{
  "model": "self-supervised image encoder",
  "activation": "gelu",
  "bias": "all",
  "beta2": 0.95,
  "steps": 12400
}
Rows from block 5 of a small self-supervised image encoder, named by matrix and row number. Rows with one number belong to one neuron. Each number is 50 + 12 x the weight over its row's rms, rounded and kept within 0 to 99. All counts start at 0.
Before each neuron's rows are labels from the 100 images, of 14848, where the neuron reaches its highest value: "top examples" is what is common among them. Only what is clearly more common there than usual is listed. The data: photos of plants, animals and fungi (iNaturalist). In brackets: how many of the 100.
# fc1: MLP up (model.blocks.5.mlp.fc1.weight, 512x128), inputs 0-127
# fc2: MLP down (model.blocks.5.mlp.fc2.weight, 128x512, transposed), outputs 0-127

top examples: order Passeriformes (50)
fc1.50:59 78 28 47 48 48 31 41 49 67 60 54 52 52 46 33 60 60 38 67 60 23 58 54 36 49 46 55 54 51 49 59 46 47 56 53 66 45 69 39 41 44 43 58 50 62 63 57 43 52 50 34 26 39 59 54 43 48 52 54 46 32 71 48 39 59 51 33 34 56 64 34 46 51 46 47 48 39 56 29 54 37 59 49 49 62 53 57 73 52 56 46 43 32 42 57 69 57 42 71 62 46 50 23 35 72 55 71 30 68 29 51 61 33 57 30 69 72 64 58 55 37 33 61 60 47 44 71
fc2.50:37 40 24 48 64 54 36 68 46 43 43 56 32 36 57 64 45 55 47 22 40 63 50 46 43 31 32 47 34 59 46 43 42 37 58 41 25 75 53 52 36 64 50 53 62 41 49 45 39 53 69 51 50 56 53 34 65 34 33 57 55 78 61 47 55 38 57 49 42 71 43 57 38 32 40 52 56 61 49 59 62 60 56 36 47 38 58 46 33 37 61 42 38 45 57 68 44 49 64 42 45 65 50 60 47 38 50 52 50 37 72 73 40 53 44 76 46 43 35 57 41 86 69 56 46 53 40 64

top examples: order Anseriformes (28); family: Anatidae (28)
fc1.257:42 42 62 65 44 48 53 66 28 46 56 23 47 50 67 47 56 45 54 55 48 62 52 55 66 35 41 69 55 53 49 44 68 62 43 43 43 49 45 57 69 51 56 55 31 47 59 76 42 59 34 38 69 48 50 36 40 43 29 57 51 47 55 35 53 33 35 67 29 51 49 67 57 48 44 52 43 38 61 68 50 51 57 35 40 33 48 46 55 66 58 32 56 57 40 80 46 48 50 61 58 51 38 69 52 71 26 54 37 58 46 52 18 57 26 73 44 50 33 46 54 54 83 41 41 62 48 42
fc2.257:43 50 42 30 78 47 66 63 50 45 41 55 66 56 75 52 48 55 62 39 42 24 76 42 55 40 36 42 36 69 65 50 55 58 54 43 53 64 30 58 43 62 45 27 51 51 78 48 53 62 46 60 48 50 34 57 58 36 54 62 61 37 55 71 70 53 63 54 44 60 44 43 61 39 80 60 34 55 49 42 75 61 54 53 38 53 31 41 68 33 51 34 57 38 67 54 46 58 62 38 48 50 55 36 46 45 33 50 42 38 65 63 50 45 48 57 57 52 39 57 64 80 58 32 55 41 55 46

top examples: order Charadriiformes (25)
fc1.183:53 49 64 45 51 77 31 65 47 31 57 35 11 57 70 58 51 66 60 61 45 50 29 54 66 47 51 56 71 46 40 31 48 47 47 64 45 55 71 33 31 52 50 43 61 60 53 45 41 44 58 46 66 55 31 59 42 45 64 53 20 53 45 62 36 40 55 59 60 33 55 70 44 66 47 73 54 49 62 63 49 40 28 39 45 38 43 42 39 39 45 59 41 69 52 46 38 41 59 59 48 63 69 49 43 74 37 49 67 52 48 57 60 70 36 44 47 48 54 53 43 39 37 54 39 69 57 40
fc2.183:49 54 50 50 32 34 56 75 57 43 35 45 61 72 54 66 38 55 78 68 51 37 40 44 65 54 67 51 57 55 59 30 63 58 18 67 53 68 60 55 49 70 46 40 60 55 54 23 37 35 37 59 35 44 33 53 39 43 51 49 35 53 57 45 52 50 51 63 38 71 49 41 57 28 55 72 48 49 56 46 47 52 70 57 44 56 43 53 62 50 71 48 52 47 60 43 64 62 49 38 63 47 48 66 64 66 53 54 66 52 24 50 44 54 36 52 63 28 36 65 52 26 60 69 42 46 37 47

top examples: order Charadriiformes (25)
fc1.232:30 60 50 45 64 64 66 48 51 43 54 33 33 39 54 49 35 29 60 65 69 44 32 52 39 49 46 24 45 66 61 44 55 40 46 69 53 44 55 57 51 30 23 42 45 67 52 61 42 60 29 58 41 37 56 58 66 37 63 33 41 62 55 55 67 41 47 31 52 50 29 31 50 54 42 49 54 41 52 55 44 28 61 69 56 48 49 56 35 44 60 74 42 38 69 26 63 60 29 54 45 29 52 53 47 61 67 35 61 42 67 46 38 52 55 61 46 58 57 71 41 36 47 59 55 60 36 66
fc2.232:41 34 58 56 51 64 45 36 34 44 38 88 55 50 52 32 64 58 64 35 39 69 73 32 54 68 57 72 52 37 40 44 48 52 57 55 32 57 49 44 49 66 49 56 51 56 77 57 51 37 56 49 48 56 55 56 57 39 34 40 62 37 47 54 50 64 53 62 57 51 54 39 43 28 66 58 64 54 52 32 52 42 46 64 51 50 51 49 50 38 29 53 52 62 65 65 42 44 57 49 54 46 44 39 57 38 57 71 60 44 40 60 61 31 51 36 38 60 62 15 38 75 44 61 71 50 77 39

top examples: phylum Chordata (95); class Aves (92); order Anseriformes (48); family: Anatidae (48)
fc1.332:45 56 55 58 38 48 47 41 44 43 63 62 30 66 72 57 48 50 37 50 24 62 71 48 54 24 53 47 61 44 54 59 42 49 50 42 68 57 59 25 42 35 47 53 38 73 61 45 48 45 69 34 68 58 47 40 55 47 54 39 37 45 82 50 55 51 64 58 47 43 46 81 59 74 51 63 58 43 54 61 49 41 37 40 44 50 50 39 44 61 32 45 39 82 48 49 48 36 62 50 58 42 58 47 26 69 36 74 54 56 39 59 53 71 44 53 38 47 58 40 42 36 66 48 28 59 56 35
fc2.332:58 65 51 47 58 25 43 67 64 68 69 49 37 64 46 56 53 36 59 74 59 34 40 52 45 41 42 53 71 60 54 42 30 49 33 51 36 50 64 52 50 55 59 53 53 61 42 16 60 38 32 55 26 51 42 75 42 50 25 49 57 47 59 55 38 50 41 51 53 50 59 54 66 42 56 42 52 54 40 25 48 61 48 50 64 58 66 32 88 23 53 69 57 66 53 51 58 46 78 48 41 61 49 52 42 48 40 56 49 42 53 46 51 57 47 33 67 53 68 52 63 51 48 56 45 71 43 42

top examples: class Aves (90)
fc1.268:46 42 53 48 49 44 51 27 46 61 84 43 51 52 56 38 46 58 50 47 71 16 68 42 41 36 39 46 46 63 79 35 34 57 39 54 41 40 66 57 49 47 44 55 27 62 54 65 36 75 38 54 56 25 59 33 66 51 46 55 46 57 49 25 58 61 50 55 53 55 43 37 55 35 52 49 68 33 60 36 54 37 64 61 38 35 53 40 50 64 45 59 58 42 60 45 60 40 32 64 44 43 54 62 45 20 51 47 23 45 51 43 54 55 51 45 40 45 43 82 54 34 49 44 43 41 49 58
fc2.268:52 31 61 45 38 48 42 48 45 61 50 83 62 50 51 70 62 60 40 32 60 64 34 27 40 56 46 63 45 46 38 50 62 58 65 60 31 70 47 60 44 57 43 39 81 42 64 50 58 37 52 43 33 54 40 63 48 27 41 63 48 48 59 62 44 59 33 47 64 47 52 49 43 42 64 50 53 82 41 53 47 49 20 76 62 46 63 47 42 37 59 36 54 43 52 66 48 43 37 64 50 44 49 33 42 64 51 57 47 46 51 55 57 30 42 39 43 64 61 40 38 70 34 65 45 68 63 70

top examples: order Passeriformes (50)
fc1.419:48 56 62 39 56 48 68 64 61 48 53 65 38 72 66 49 64 54 69 46 29 55 56 52 53 56 50 43 51 62 34 76 28 55 52 33 44 52 28 38 37 50 49 43 50 60 47 59 40 42 34 38 32 33 47 37 31 66 28 53 71 56 51 39 25 60 56 60 69 34 47 57 61 43 62 61 51 70 61 51 52 58 39 33 43 51 71 64 76 52 50 79 47 50 65 40 46 42 56 62 44 55 72 42 55 32 58 39 51 37 31 66 50 34 39 40 42 56 46 60 44 52 60 59 43 71 58 51
fc2.419:67 57 56 45 47 44 34 43 52 38 56 59 27 71 60 34 35 58 52 61 46 42 67 54 39 35 41 49 28 46 46 48 49 49 37 48 69 35 69 32 57 32 58 54 45 35 36 27 55 55 67 37 42 48 56 61 57 35 43 60 50 47 62 42 56 58 69 33 26 53 46 70 74 62 62 41 72 28 51 44 47 56 42 47 50 62 53 40 64 40 21 45 72 63 59 58 60 55 50 57 54 41 40 54 48 62 45 67 44 77 67 60 65 48 58 59 52 53 51 43 58 55 59 27 77 63 42 45

top examples: order Anseriformes (27); family: Anatidae (27)
fc1.65:64 73 42 50 35 44 60 42 50 62 48 77 60 56 44 61 53 62 50 61 43 48 49 69 57 66 58 51 72 66 74 44 63 43 56 45 73 46 37 40 46 49 68 56 46 61 66 56 46 48 39 34 53 59 47 51 55 40 65 47 39 37 71 40 52 41 63 45 72 32 54 48 58 79 50 60 42 56 58 64 45 39 28 57 69 41 62 51 61 62 66 54 38 52 50 46 43 41 65 45 44 54 49 42 71 76 26 62 37 69 38 57 64 31 51 41 46 52 60 60 57 33 33 36 38 46 74 58
fc2.65:35 65 39 31 55 57 44 67 79 49 43 32 45 54 24 47 42 47 62 33 66 50 57 55 40 61 35 44 56 44 53 56 51 49 35 31 23 74 46 39 41 64 55 47 36 43 57 61 54 56 53 45 53 38 44 57 53 58 24 29 59 61 42 43 41 23 47 52 71 73 20 58 68 34 54 38 53 61 55 56 60 48 56 46 41 46 46 38 60 35 37 58 59 54 50 47 74 75 52 29 62 62 47 61 26 39 48 45 41 48 54 44 45 58 62 34 38 43 47 48 44 66 58 66 62 46 52 55

top examples: order Passeriformes (54)
fc1.140:31 62 70 36 45 65 54 55 68 27 51 41 54 62 64 43 77 42 67 52 53 39 22 56 63 66 62 49 59 44 47 41 30 47 66 62 41 45 45 20 36 50 56 46 54 50 43 47 46 25 51 39 32 69 35 67 37 60 44 48 44 40 63 38 41 43 52 49 68 27 58 66 47 60 54 52 52 65 50 46 38 53 32 45 63 60 40 73 66 35 57 45 47 72 52 44 42 69 54 29 61 41 65 52 50 45 49 27 58 52 43 48 58 69 47 37 63 50 54 41 57 58 40 68 41 38 51 35
fc2.140:28 43 48 46 58 47 45 55 34 52 42 51 56 51 46 59 63 46 61 28 42 37 61 41 60 52 48 60 25 50 74 42 66 41 52 62 26 76 46 58 47 49 50 48 44 24 53 55 48 35 59 41 51 43 62 45 66 38 57 46 47 80 40 63 62 42 50 57 62 74 48 35 42 33 55 51 54 63 48 51 73 43 62 67 27 45 33 41 53 46 54 56 58 34 54 40 73 59 39 30 46 46 41 49 47 53 66 45 54 62 68 57 54 14 57 69 41 32 47 45 56 67 49 62 78 54 51 59

top examples: order Anseriformes (25); family: Anatidae (25)
fc1.12:20 62 32 53 62 49 38 75 51 57 66 48 43 70 54 39 57 64 49 60 29 43 61 65 43 49 38 27 55 72 45 50 36 31 57 41 52 56 44 45 28 63 50 49 43 72 64 50 44 39 52 32 52 56 47 42 64 54 56 46 63 38 63 45 51 48 52 52 55 27 36 47 67 41 57 55 46 50 51 39 65 49 50 32 43 68 47 38 63 56 39 65 34 41 47 35 66 43 42 44 50 45 74 44 31 56 38 52 48 49 29 42 47 56 58 44 38 52 44 70 65 29 28 50 22 51 63 75
fc2.12:67 52 44 40 62 62 50 52 59 52 33 40 30 45 38 66 49 17 35 62 59 62 52 35 48 44 43 62 66 50 63 56 68 64 39 61 28 45 56 49 51 35 55 63 35 48 49 51 41 42 37 60 34 48 51 46 53 46 30 68 55 61 55 56 36 37 58 57 48 64 29 63 54 67 52 59 46 33 60 47 43 46 48 29 20 45 63 64 59 39 71 50 50 59 24 39 35 56 80 50 36 57 49 54 48 37 63 48 65 49 64 69 32 69 37 53 60 53 48 60 36 44 62 54 62 64 42 30

top examples: order Passeriformes (50)
fc1.445:65 42 41 69 56 48 37 43 52 59 79 62 47 44 46 56 51 45 54 57 40 55 40 58 48 46 51 47 28 53 38 71 47 39 58 55 63 52 46 54 35 45 50 53 50 34 46 54 45 42 47 61 42 59 72 39 63 50 60 62 60 44 17 58 59 60 37 52 44 53 65 33 20 38 72 51 55 35 56 33 66 53 56 55 40 54 57 52 65 43 38 32 52 38 48 41 47 58 50 51 55 50 59 17 61 38 63 33 46 42 77 49 74 53 59 47 52 83 32 51 78 57 75 47 63 39 45 54
fc2.445:48 71 56 29 32 47 39 51 57 42 49 32 60 37 48 41 51 27 55 48 54 57 86 61 67 44 67 38 56 43 52 57 58 57 45 41 53 55 39 35 48 52 75 28 46 48 54 46 44 71 56 43 50 54 47 30 40 61 53 53 44 54 66 44 49 25 66 54 52 50 50 44 50 53 41 58 35 65 59 58 46 60 65 51 35 39 23 66 46 60 56 51 64 39 55 41 49 49 34 47 38 24 57 47 58 62 26 44 33 55 50 62 37 47 39 47 71 50 29 54 36 32 63 72 41 21 33 46

top examples: phylum Arthropoda (60)
fc1.47:59 25 60 62 53 57 47 45 55 56 64 17 63 61 45 21 41 49 62 43 63 29 29 69 51 45 74 45 49 45 56 55 36 54 53 50 42 50 45 58 51 55 40 45 57 41 35 53 50 69 42 73 69 52 34 44 50 70 53 46 30 49 45 42 44 21 41 44 63 47 54 46 40 41 32 51 52 44 53 63 49 64 71 54 53 38 73 51 42 71 49 63 63 56 64 61 34 47 38 48 47 76 48 53 68 34 37 46 34 45 46 36 39 53 45 72 22 29 57 57 46 52 51 47 33 55 52 45
fc2.47:66 73 61 48 55 39 75 47 64 54 58 38 34 65 41 48 26 28 50 71 63 18 71 53 41 44 57 39 55 61 47 65 31 40 35 45 61 25 78 41 57 34 53 44 37 62 47 48 60 67 39 63 33 50 50 61 46 58 28 59 67 30 56 57 57 64 68 36 36 55 51 51 58 49 42 44 43 45 39 49 56 49 48 39 50 55 49 52 79 39 52 65 51 49 54 42 49 50 53 67 58 44 48 50 23 49 49 55 39 50 45 52 60 53 54 56 82 62 54 56 37 37 48 39 49 50 71 54

top examples: phylum Arthropoda (60)
fc1.468:55 70 62 46 71 46 56 76 55 24 52 15 54 59 53 60 37 46 53 49 56 53 32 56 62 52 48 62 53 38 44 47 63 54 68 47 51 43 56 52 51 50 39 43 48 46 49 60 42 67 28 62 40 44 46 43 54 41 44 70 61 38 72 29 47 57 49 36 59 36 55 63 55 27 53 52 72 62 60 60 54 42 41 55 46 46 49 53 57 56 64 28 53 71 51 74 50 43 60 61 60 72 49 72 64 80 20 54 51 57 42 49 30 47 42 44 60 63 67 42 46 49 52 62 54 72 60 43
fc2.468:46 60 32 48 59 54 71 29 50 71 36 50 59 61 42 42 43 67 60 48 55 34 49 50 42 82 65 46 29 61 45 57 40 58 48 48 74 55 37 38 51 53 45 58 69 35 72 51 53 39 45 56 56 37 63 56 43 52 63 38 47 35 45 50 72 80 31 49 30 52 61 40 50 53 62 39 49 68 46 44 57 63 64 66 58 75 48 57 54 45 40 47 58 36 60 54 45 60 42 45 81 44 48 42 39 61 73 36 55 42 47 47 72 34 58 58 51 40 45 34 58 61 43 41 47 21 56 58

top examples: order Charadriiformes (29)
fc1.220:30 50 63 60 46 41 37 57 34 57 50 60 40 62 59 39 51 52 62 46 47 46 60 41 76 45 53 62 51 39 55 34 30 53 58 39 59 45 44 12 52 52 49 46 53 50 70 53 43 31 72 48 51 61 62 67 40 56 47 22 49 61 74 58 44 40 55 44 48 53 61 58 59 38 61 57 66 63 58 41 55 64 48 62 48 64 30 30 41 38 37 64 63 73 50 55 62 26 46 47 59 42 52 46 44 49 38 56 46 35 27 73 47 39 42 47 42 29 58 38 61 63 25 67 61 44 58 36
fc2.220:49 54 63 42 45 46 63 44 43 43 40 61 55 54 64 48 40 34 46 65 44 41 57 50 58 53 53 50 51 40 65 54 58 58 44 37 34 32 52 53 57 45 62 20 30 50 25 74 44 56 37 39 29 57 54 41 62 50 56 43 62 58 62 31 59 55 66 40 50 43 50 51 45 61 20 58 60 56 69 75 53 62 59 51 58 44 47 71 50 36 68 48 47 46 57 21 58 67 40 33 32 45 37 57 52 17 73 45 36 59 39 52 48 46 50 63 54 27 51 36 33 45 65 71 41 58 40 34

top examples: class Aves (98); phylum Chordata (98); order Accipitriformes (42); family: Accipitridae (36)
fc1.254:31 52 50 36 51 47 46 64 38 38 35 47 41 38 61 37 53 55 49 45 62 31 71 31 68 50 51 60 43 52 21 57 36 82 37 69 42 33 52 55 45 62 62 63 70 50 52 52 36 58 63 56 36 46 50 43 41 37 56 46 52 58 39 74 59 60 54 43 67 42 38 37 39 35 70 83 40 46 63 62 40 49 58 58 42 56 34 51 71 61 44 44 56 44 54 45 61 62 31 43 53 64 58 53 24 48 69 70 47 35 49 48 51 40 26 54 49 49 42 52 42 59 24 59 49 65 54 48
fc2.254:31 52 29 65 70 55 22 52 57 55 69 41 50 48 51 59 54 50 60 49 37 68 45 47 35 49 36 71 42 57 49 49 57 50 71 52 33 48 52 38 68 48 51 30 45 47 56 83 35 51 61 42 58 29 47 50 58 47 60 54 41 59 56 44 43 41 33 67 62 52 13 56 47 65 44 27 51 44 60 61 60 53 57 46 44 24 72 40 48 41 55 43 52 47 46 68 33 47 66 43 48 49 34 65 44 67 29 56 50 59 56 72 48 77 57 44 46 58 61 62 49 47 65 48 66 43 42 60

top examples: class Aves (85); order Charadriiformes (25)
fc1.56:48 47 46 55 49 55 50 37 46 64 75 47 44 56 54 47 52 48 47 42 54 37 70 50 29 40 36 50 40 70 61 40 22 45 52 38 31 61 48 54 61 59 63 55 46 50 50 76 33 64 41 48 51 35 67 30 66 50 50 62 59 63 58 39 67 64 43 57 42 60 65 41 53 32 46 46 65 58 60 31 59 55 67 48 54 38 53 34 54 39 37 58 59 34 83 65 49 29 41 57 51 46 47 48 67 48 31 42 41 53 53 63 61 41 45 31 53 45 41 84 54 33 53 31 61 29 50 74
fc2.56:48 49 71 34 51 47 44 54 50 63 46 62 55 50 35 59 51 56 34 39 58 52 35 48 55 64 59 65 39 33 32 52 67 51 67 46 32 75 36 36 52 55 50 45 55 32 45 50 57 34 56 47 35 50 35 79 63 29 54 44 51 62 41 77 42 42 29 50 82 47 56 46 54 52 56 67 50 67 47 66 45 46 37 73 73 66 48 44 26 55 66 33 53 50 70 51 46 58 41 47 52 50 45 42 50 68 70 60 44 47 66 46 55 28 42 45 43 55 73 45 57 76 30 52 45 49 39 47

top examples: phylum Arthropoda (64); class Insecta (63)
fc1.69:67 50 44 52 69 54 36 37 54 24 59 37 66 57 36 50 32 60 52 56 51 51 44 42 58 57 58 48 37 17 50 75 42 55 52 60 56 64 58 52 44 40 20 47 52 72 29 56 48 52 39 70 70 39 39 67 45 78 84 42 35 59 50 84 34 41 70 49 50 62 50 57 58 43 42 65 44 39 61 64 52 58 51 43 48 40 60 46 38 46 42 66 48 60 48 61 46 57 55 59 42 66 41 54 55 47 53 51 65 52 47 56 52 57 64 48 71 39 66 55 36 44 56 71 42 38 46 47
fc2.69:54 63 50 44 48 33 40 55 53 63 39 50 46 73 46 40 38 40 57 73 49 36 43 65 44 70 48 37 67 53 58 49 63 43 24 32 50 48 32 36 55 60 69 40 35 47 61 65 49 48 36 56 40 41 52 71 38 53 34 32 66 44 61 31 39 65 41 45 42 40 50 52 77 72 42 34 47 41 65 53 39 28 50 47 67 74 57 58 63 44 43 55 60 44 53 37 55 65 65 31 58 41 43 61 30 53 42 30 48 69 30 39 42 36 63 44 47 54 37 43 53 50 62 32 40 38 62 54

top examples: phylum Chordata (92); class Aves (91); order Charadriiformes (31)
fc1.403:41 56 51 63 52 64 50 62 52 53 73 46 57 58 53 40 64 62 57 43 42 51 62 60 54 33 50 42 70 69 37 51 56 52 38 47 58 50 42 47 40 51 20 43 30 63 63 51 43 33 45 30 66 44 52 27 61 45 44 39 52 32 68 37 30 53 47 48 41 33 53 38 56 51 47 51 35 54 53 32 57 30 61 43 59 52 59 61 36 83 59 49 17 45 44 48 66 37 36 78 63 47 63 35 34 63 50 52 60 42 29 43 27 48 42 62 52 44 58 70 45 44 59 56 26 41 47 60
fc2.403:84 48 42 42 63 58 52 56 59 70 34 57 24 51 37 57 52 46 25 35 36 48 46 51 36 65 60 65 34 43 42 83 53 47 46 56 29 57 40 43 51 57 52 64 36 30 35 69 32 28 34 44 26 27 63 41 60 32 34 49 53 46 46 63 47 60 29 60 63 50 64 54 55 47 57 43 48 47 61 50 63 45 52 36 37 50 68 52 47 30 52 39 49 46 62 25 35 51 59 45 69 56 56 34 53 49 75 41 55 48 63 60 64 37 43 61 45 47 40 54 53 53 57 50 50 52 51 48

top examples: order Accipitriformes (30)
fc1.121:54 16 49 44 58 62 33 53 47 48 55 43 53 41 51 47 57 77 84 39 47 51 37 50 70 56 66 67 37 49 49 59 47 82 57 52 50 63 38 50 46 62 58 38 60 32 66 46 42 46 55 54 63 52 38 29 58 40 71 53 29 58 49 50 42 30 47 54 58 45 51 48 31 62 79 70 29 64 57 69 53 58 58 55 29 48 49 42 34 74 62 43 34 44 49 52 32 45 32 54 47 63 64 41 48 62 48 63 57 40 55 37 37 42 32 54 31 43 43 52 55 41 49 36 51 60 48 45
fc2.121:71 44 68 48 44 68 71 49 60 44 69 26 61 55 52 59 49 37 44 53 67 40 58 59 48 42 67 46 47 33 37 53 57 55 59 57 54 68 48 64 43 21 57 67 68 69 51 21 53 57 38 69 54 45 29 53 57 66 45 67 45 35 43 64 66 64 55 59 41 37 68 41 51 44 52 44 52 42 45 41 48 59 42 33 66 57 42 59 65 42 40 37 67 61 65 52 34 56 49 46 57 50 51 37 53 72 42 36 57 50 55 48 82 83 50 30 69 61 47 46 47 54 45 50 34 50 58 40

top examples: order Passeriformes (54)
fc1.185:46 60 56 37 63 58 40 66 76 38 48 52 32 50 49 55 64 54 69 66 35 49 48 67 39 68 57 28 65 56 44 64 40 47 49 44 51 36 28 46 34 49 53 49 50 52 42 57 40 34 23 45 47 48 39 51 31 73 40 30 50 53 46 27 34 53 57 57 62 17 37 41 69 68 72 50 52 68 56 43 63 62 42 40 52 65 61 72 71 58 63 67 46 48 58 33 58 65 49 23 44 45 69 39 66 43 60 29 56 44 38 48 58 54 59 46 48 53 49 50 48 44 42 57 40 54 47 54
fc2.185:72 43 51 43 52 51 29 38 53 46 48 41 53 43 46 42 40 55 42 59 40 55 55 29 52 22 47 69 32 52 79 37 52 54 57 69 53 59 61 36 56 48 53 54 33 45 51 54 47 69 62 51 53 40 42 68 69 28 35 52 50 55 88 40 57 47 64 47 32 74 52 56 45 68 48 56 42 59 60 55 68 46 50 69 37 61 60 53 71 37 52 54 64 66 53 55 57 61 56 60 62 51 37 58 48 76 50 69 47 63 53 45 36 43 37 67 57 72 46 32 62 57 62 30 61 70 45 48

top examples: order Passeriformes (54)
fc1.372:55 43 46 62 58 63 39 38 53 38 66 75 37 69 51 69 48 55 50 63 67 35 37 69 41 64 57 41 23 51 28 78 40 41 77 50 69 38 48 59 44 42 39 61 38 39 45 57 42 25 40 54 49 54 48 22 57 56 57 38 66 58 52 56 48 58 49 58 41 37 50 54 41 41 56 52 58 33 58 57 43 51 50 41 55 53 72 51 63 34 45 37 53 62 48 53 53 49 33 46 48 76 57 40 34 68 57 57 70 38 59 54 62 66 49 51 39 67 53 49 50 72 43 54 56 86 42 54
fc2.372:56 57 50 33 29 45 54 69 50 46 62 31 68 39 49 49 49 43 48 58 46 31 28 57 52 58 61 47 61 46 48 60 41 60 48 41 52 73 41 57 50 55 73 54 72 53 48 50 55 56 62 64 42 60 44 45 26 44 72 51 23 59 32 56 68 45 49 58 45 58 64 58 41 72 54 67 22 40 55 53 54 58 52 27 39 64 26 60 57 42 58 37 61 42 42 34 50 71 52 32 48 43 50 61 39 43 41 44 31 74 48 34 55 52 51 47 53 56 34 52 48 37 74 66 21 43 52 38

top examples: phylum Chordata (92); class Aves (90); order Anseriformes (31); family: Anatidae (31)
fc1.280:24 46 52 70 47 55 37 40 39 43 59 55 29 59 59 29 32 58 51 64 35 44 50 59 58 32 47 39 47 42 75 54 25 30 60 56 58 46 71 39 37 32 59 46 44 68 67 52 44 51 66 44 62 82 60 41 70 53 63 49 53 61 58 66 61 35 52 65 46 48 56 71 56 47 57 58 62 37 52 39 49 56 39 53 41 48 41 11 46 42 32 45 51 69 52 50 60 30 48 45 49 51 62 48 53 63 22 65 43 60 52 68 38 51 68 51 46 42 54 48 64 36 42 57 58 52 61 49
fc2.280:69 56 51 34 40 43 74 55 52 54 68 44 54 56 49 59 51 44 53 69 52 51 64 53 38 53 54 59 63 61 48 47 43 57 43 29 53 40 68 43 62 46 60 52 59 60 47 21 50 53 22 48 34 47 31 55 23 43 18 68 52 42 63 48 49 74 68 39 33 40 48 46 52 46 56 57 56 53 44 52 51 61 41 42 64 55 56 57 78 43 70 49 48 59 71 43 47 65 70 73 49 42 38 58 53 42 41 51 51 30 38 49 55 62 30 34 82 70 42 42 47 44 55 50 38 67 49 36

top examples: order Charadriiformes (25)
fc1.420:46 64 37 79 53 41 36 44 54 49 67 39 48 59 43 60 40 30 57 67 49 71 55 53 49 55 42 47 55 60 64 64 61 34 57 59 78 67 49 57 53 51 23 40 50 53 42 63 40 63 41 50 58 39 64 46 57 48 66 63 47 22 70 68 38 59 81 28 53 56 42 57 51 36 38 50 40 38 56 69 64 49 65 35 40 46 56 48 50 63 72 55 37 36 41 32 57 45 67 47 32 56 49 46 46 60 51 42 60 52 30 51 44 63 52 56 70 62 51 68 52 40 48 67 48 43 33 73
fc2.420:38 65 38 52 47 50 67 40 48 47 50 61 28 50 43 54 60 45 57 50 35 40 46 60 25 54 52 52 37 46 24 76 43 35 47 35 19 59 42 52 60 53 35 43 39 38 22 66 44 48 33 48 44 44 48 61 72 43 45 42 49 62 45 58 58 57 36 38 46 44 45 30 53 49 38 48 71 26 61 59 69 56 61 53 61 50 66 50 46 44 58 61 40 49 79 38 46 55 37 52 69 49 36 46 65 55 80 37 59 58 60 56 70 31 61 60 41 49 60 37 31 49 69 50 48 57 66 41

top examples: order Charadriiformes (28)
fc1.443:46 67 35 57 62 37 51 67 63 38 47 33 46 43 43 52 34 39 47 69 75 28 49 45 48 41 30 33 63 64 55 53 64 45 47 38 56 26 58 58 29 45 32 57 61 54 26 50 38 65 58 72 57 60 47 55 50 48 67 52 53 56 49 61 61 49 53 44 47 40 25 53 47 55 38 57 55 47 59 55 60 43 51 34 45 57 49 49 69 58 61 51 39 26 18 40 54 53 69 33 39 44 63 53 45 38 61 58 30 50 43 44 32 61 45 57 55 49 25 86 38 52 41 52 44 69 60 64
fc2.443:36 32 62 55 32 65 47 35 41 58 52 67 62 45 56 45 81 54 70 32 40 69 31 31 55 59 61 60 50 33 51 35 54 46 57 61 34 68 42 58 54 47 31 37 41 50 54 57 46 34 39 47 43 46 64 55 67 44 41 30 41 45 54 54 46 59 49 48 65 56 51 46 47 38 49 43 72 60 47 37 50 45 54 77 73 52 49 56 25 43 48 63 41 67 69 47 37 36 30 46 49 42 41 41 67 65 65 31 80 49 50 59 51 34 48 42 47 51 57 21 46 44 62 67 47 42 40 36

top examples: order Anseriformes (35); family: Anatidae (35)
fc1.38:46 50 38 43 55 37 35 63 53 49 52 34 51 59 71 25 57 58 62 56 57 44 50 25 40 35 46 47 78 45 41 50 40 76 55 55 52 42 41 32 43 44 36 72 57 61 62 55 43 61 70 44 55 52 40 42 65 69 74 39 37 45 67 44 31 36 64 30 71 41 59 68 64 69 51 61 36 61 63 60 38 52 62 52 59 57 59 51 46 63 42 59 54 52 49 60 36 39 31 50 28 53 59 53 25 56 51 73 61 45 48 44 45 72 50 54 29 27 48 52 41 50 42 57 36 52 60 44
fc2.38:43 49 59 47 65 34 59 49 52 58 58 21 75 47 42 45 51 49 74 58 51 23 53 59 45 71 65 40 47 56 42 71 26 57 51 28 65 45 15 38 59 37 38 57 48 39 62 72 40 63 43 65 56 35 38 62 46 60 52 45 49 42 60 60 63 55 53 31 54 52 62 41 63 45 56 42 28 57 66 33 61 61 62 36 66 77 54 50 49 61 47 59 58 42 64 46 27 53 41 44 52 56 50 41 49 61 51 40 62 51 55 39 71 47 62 56 44 44 63 46 56 41 37 24 46 35 59 57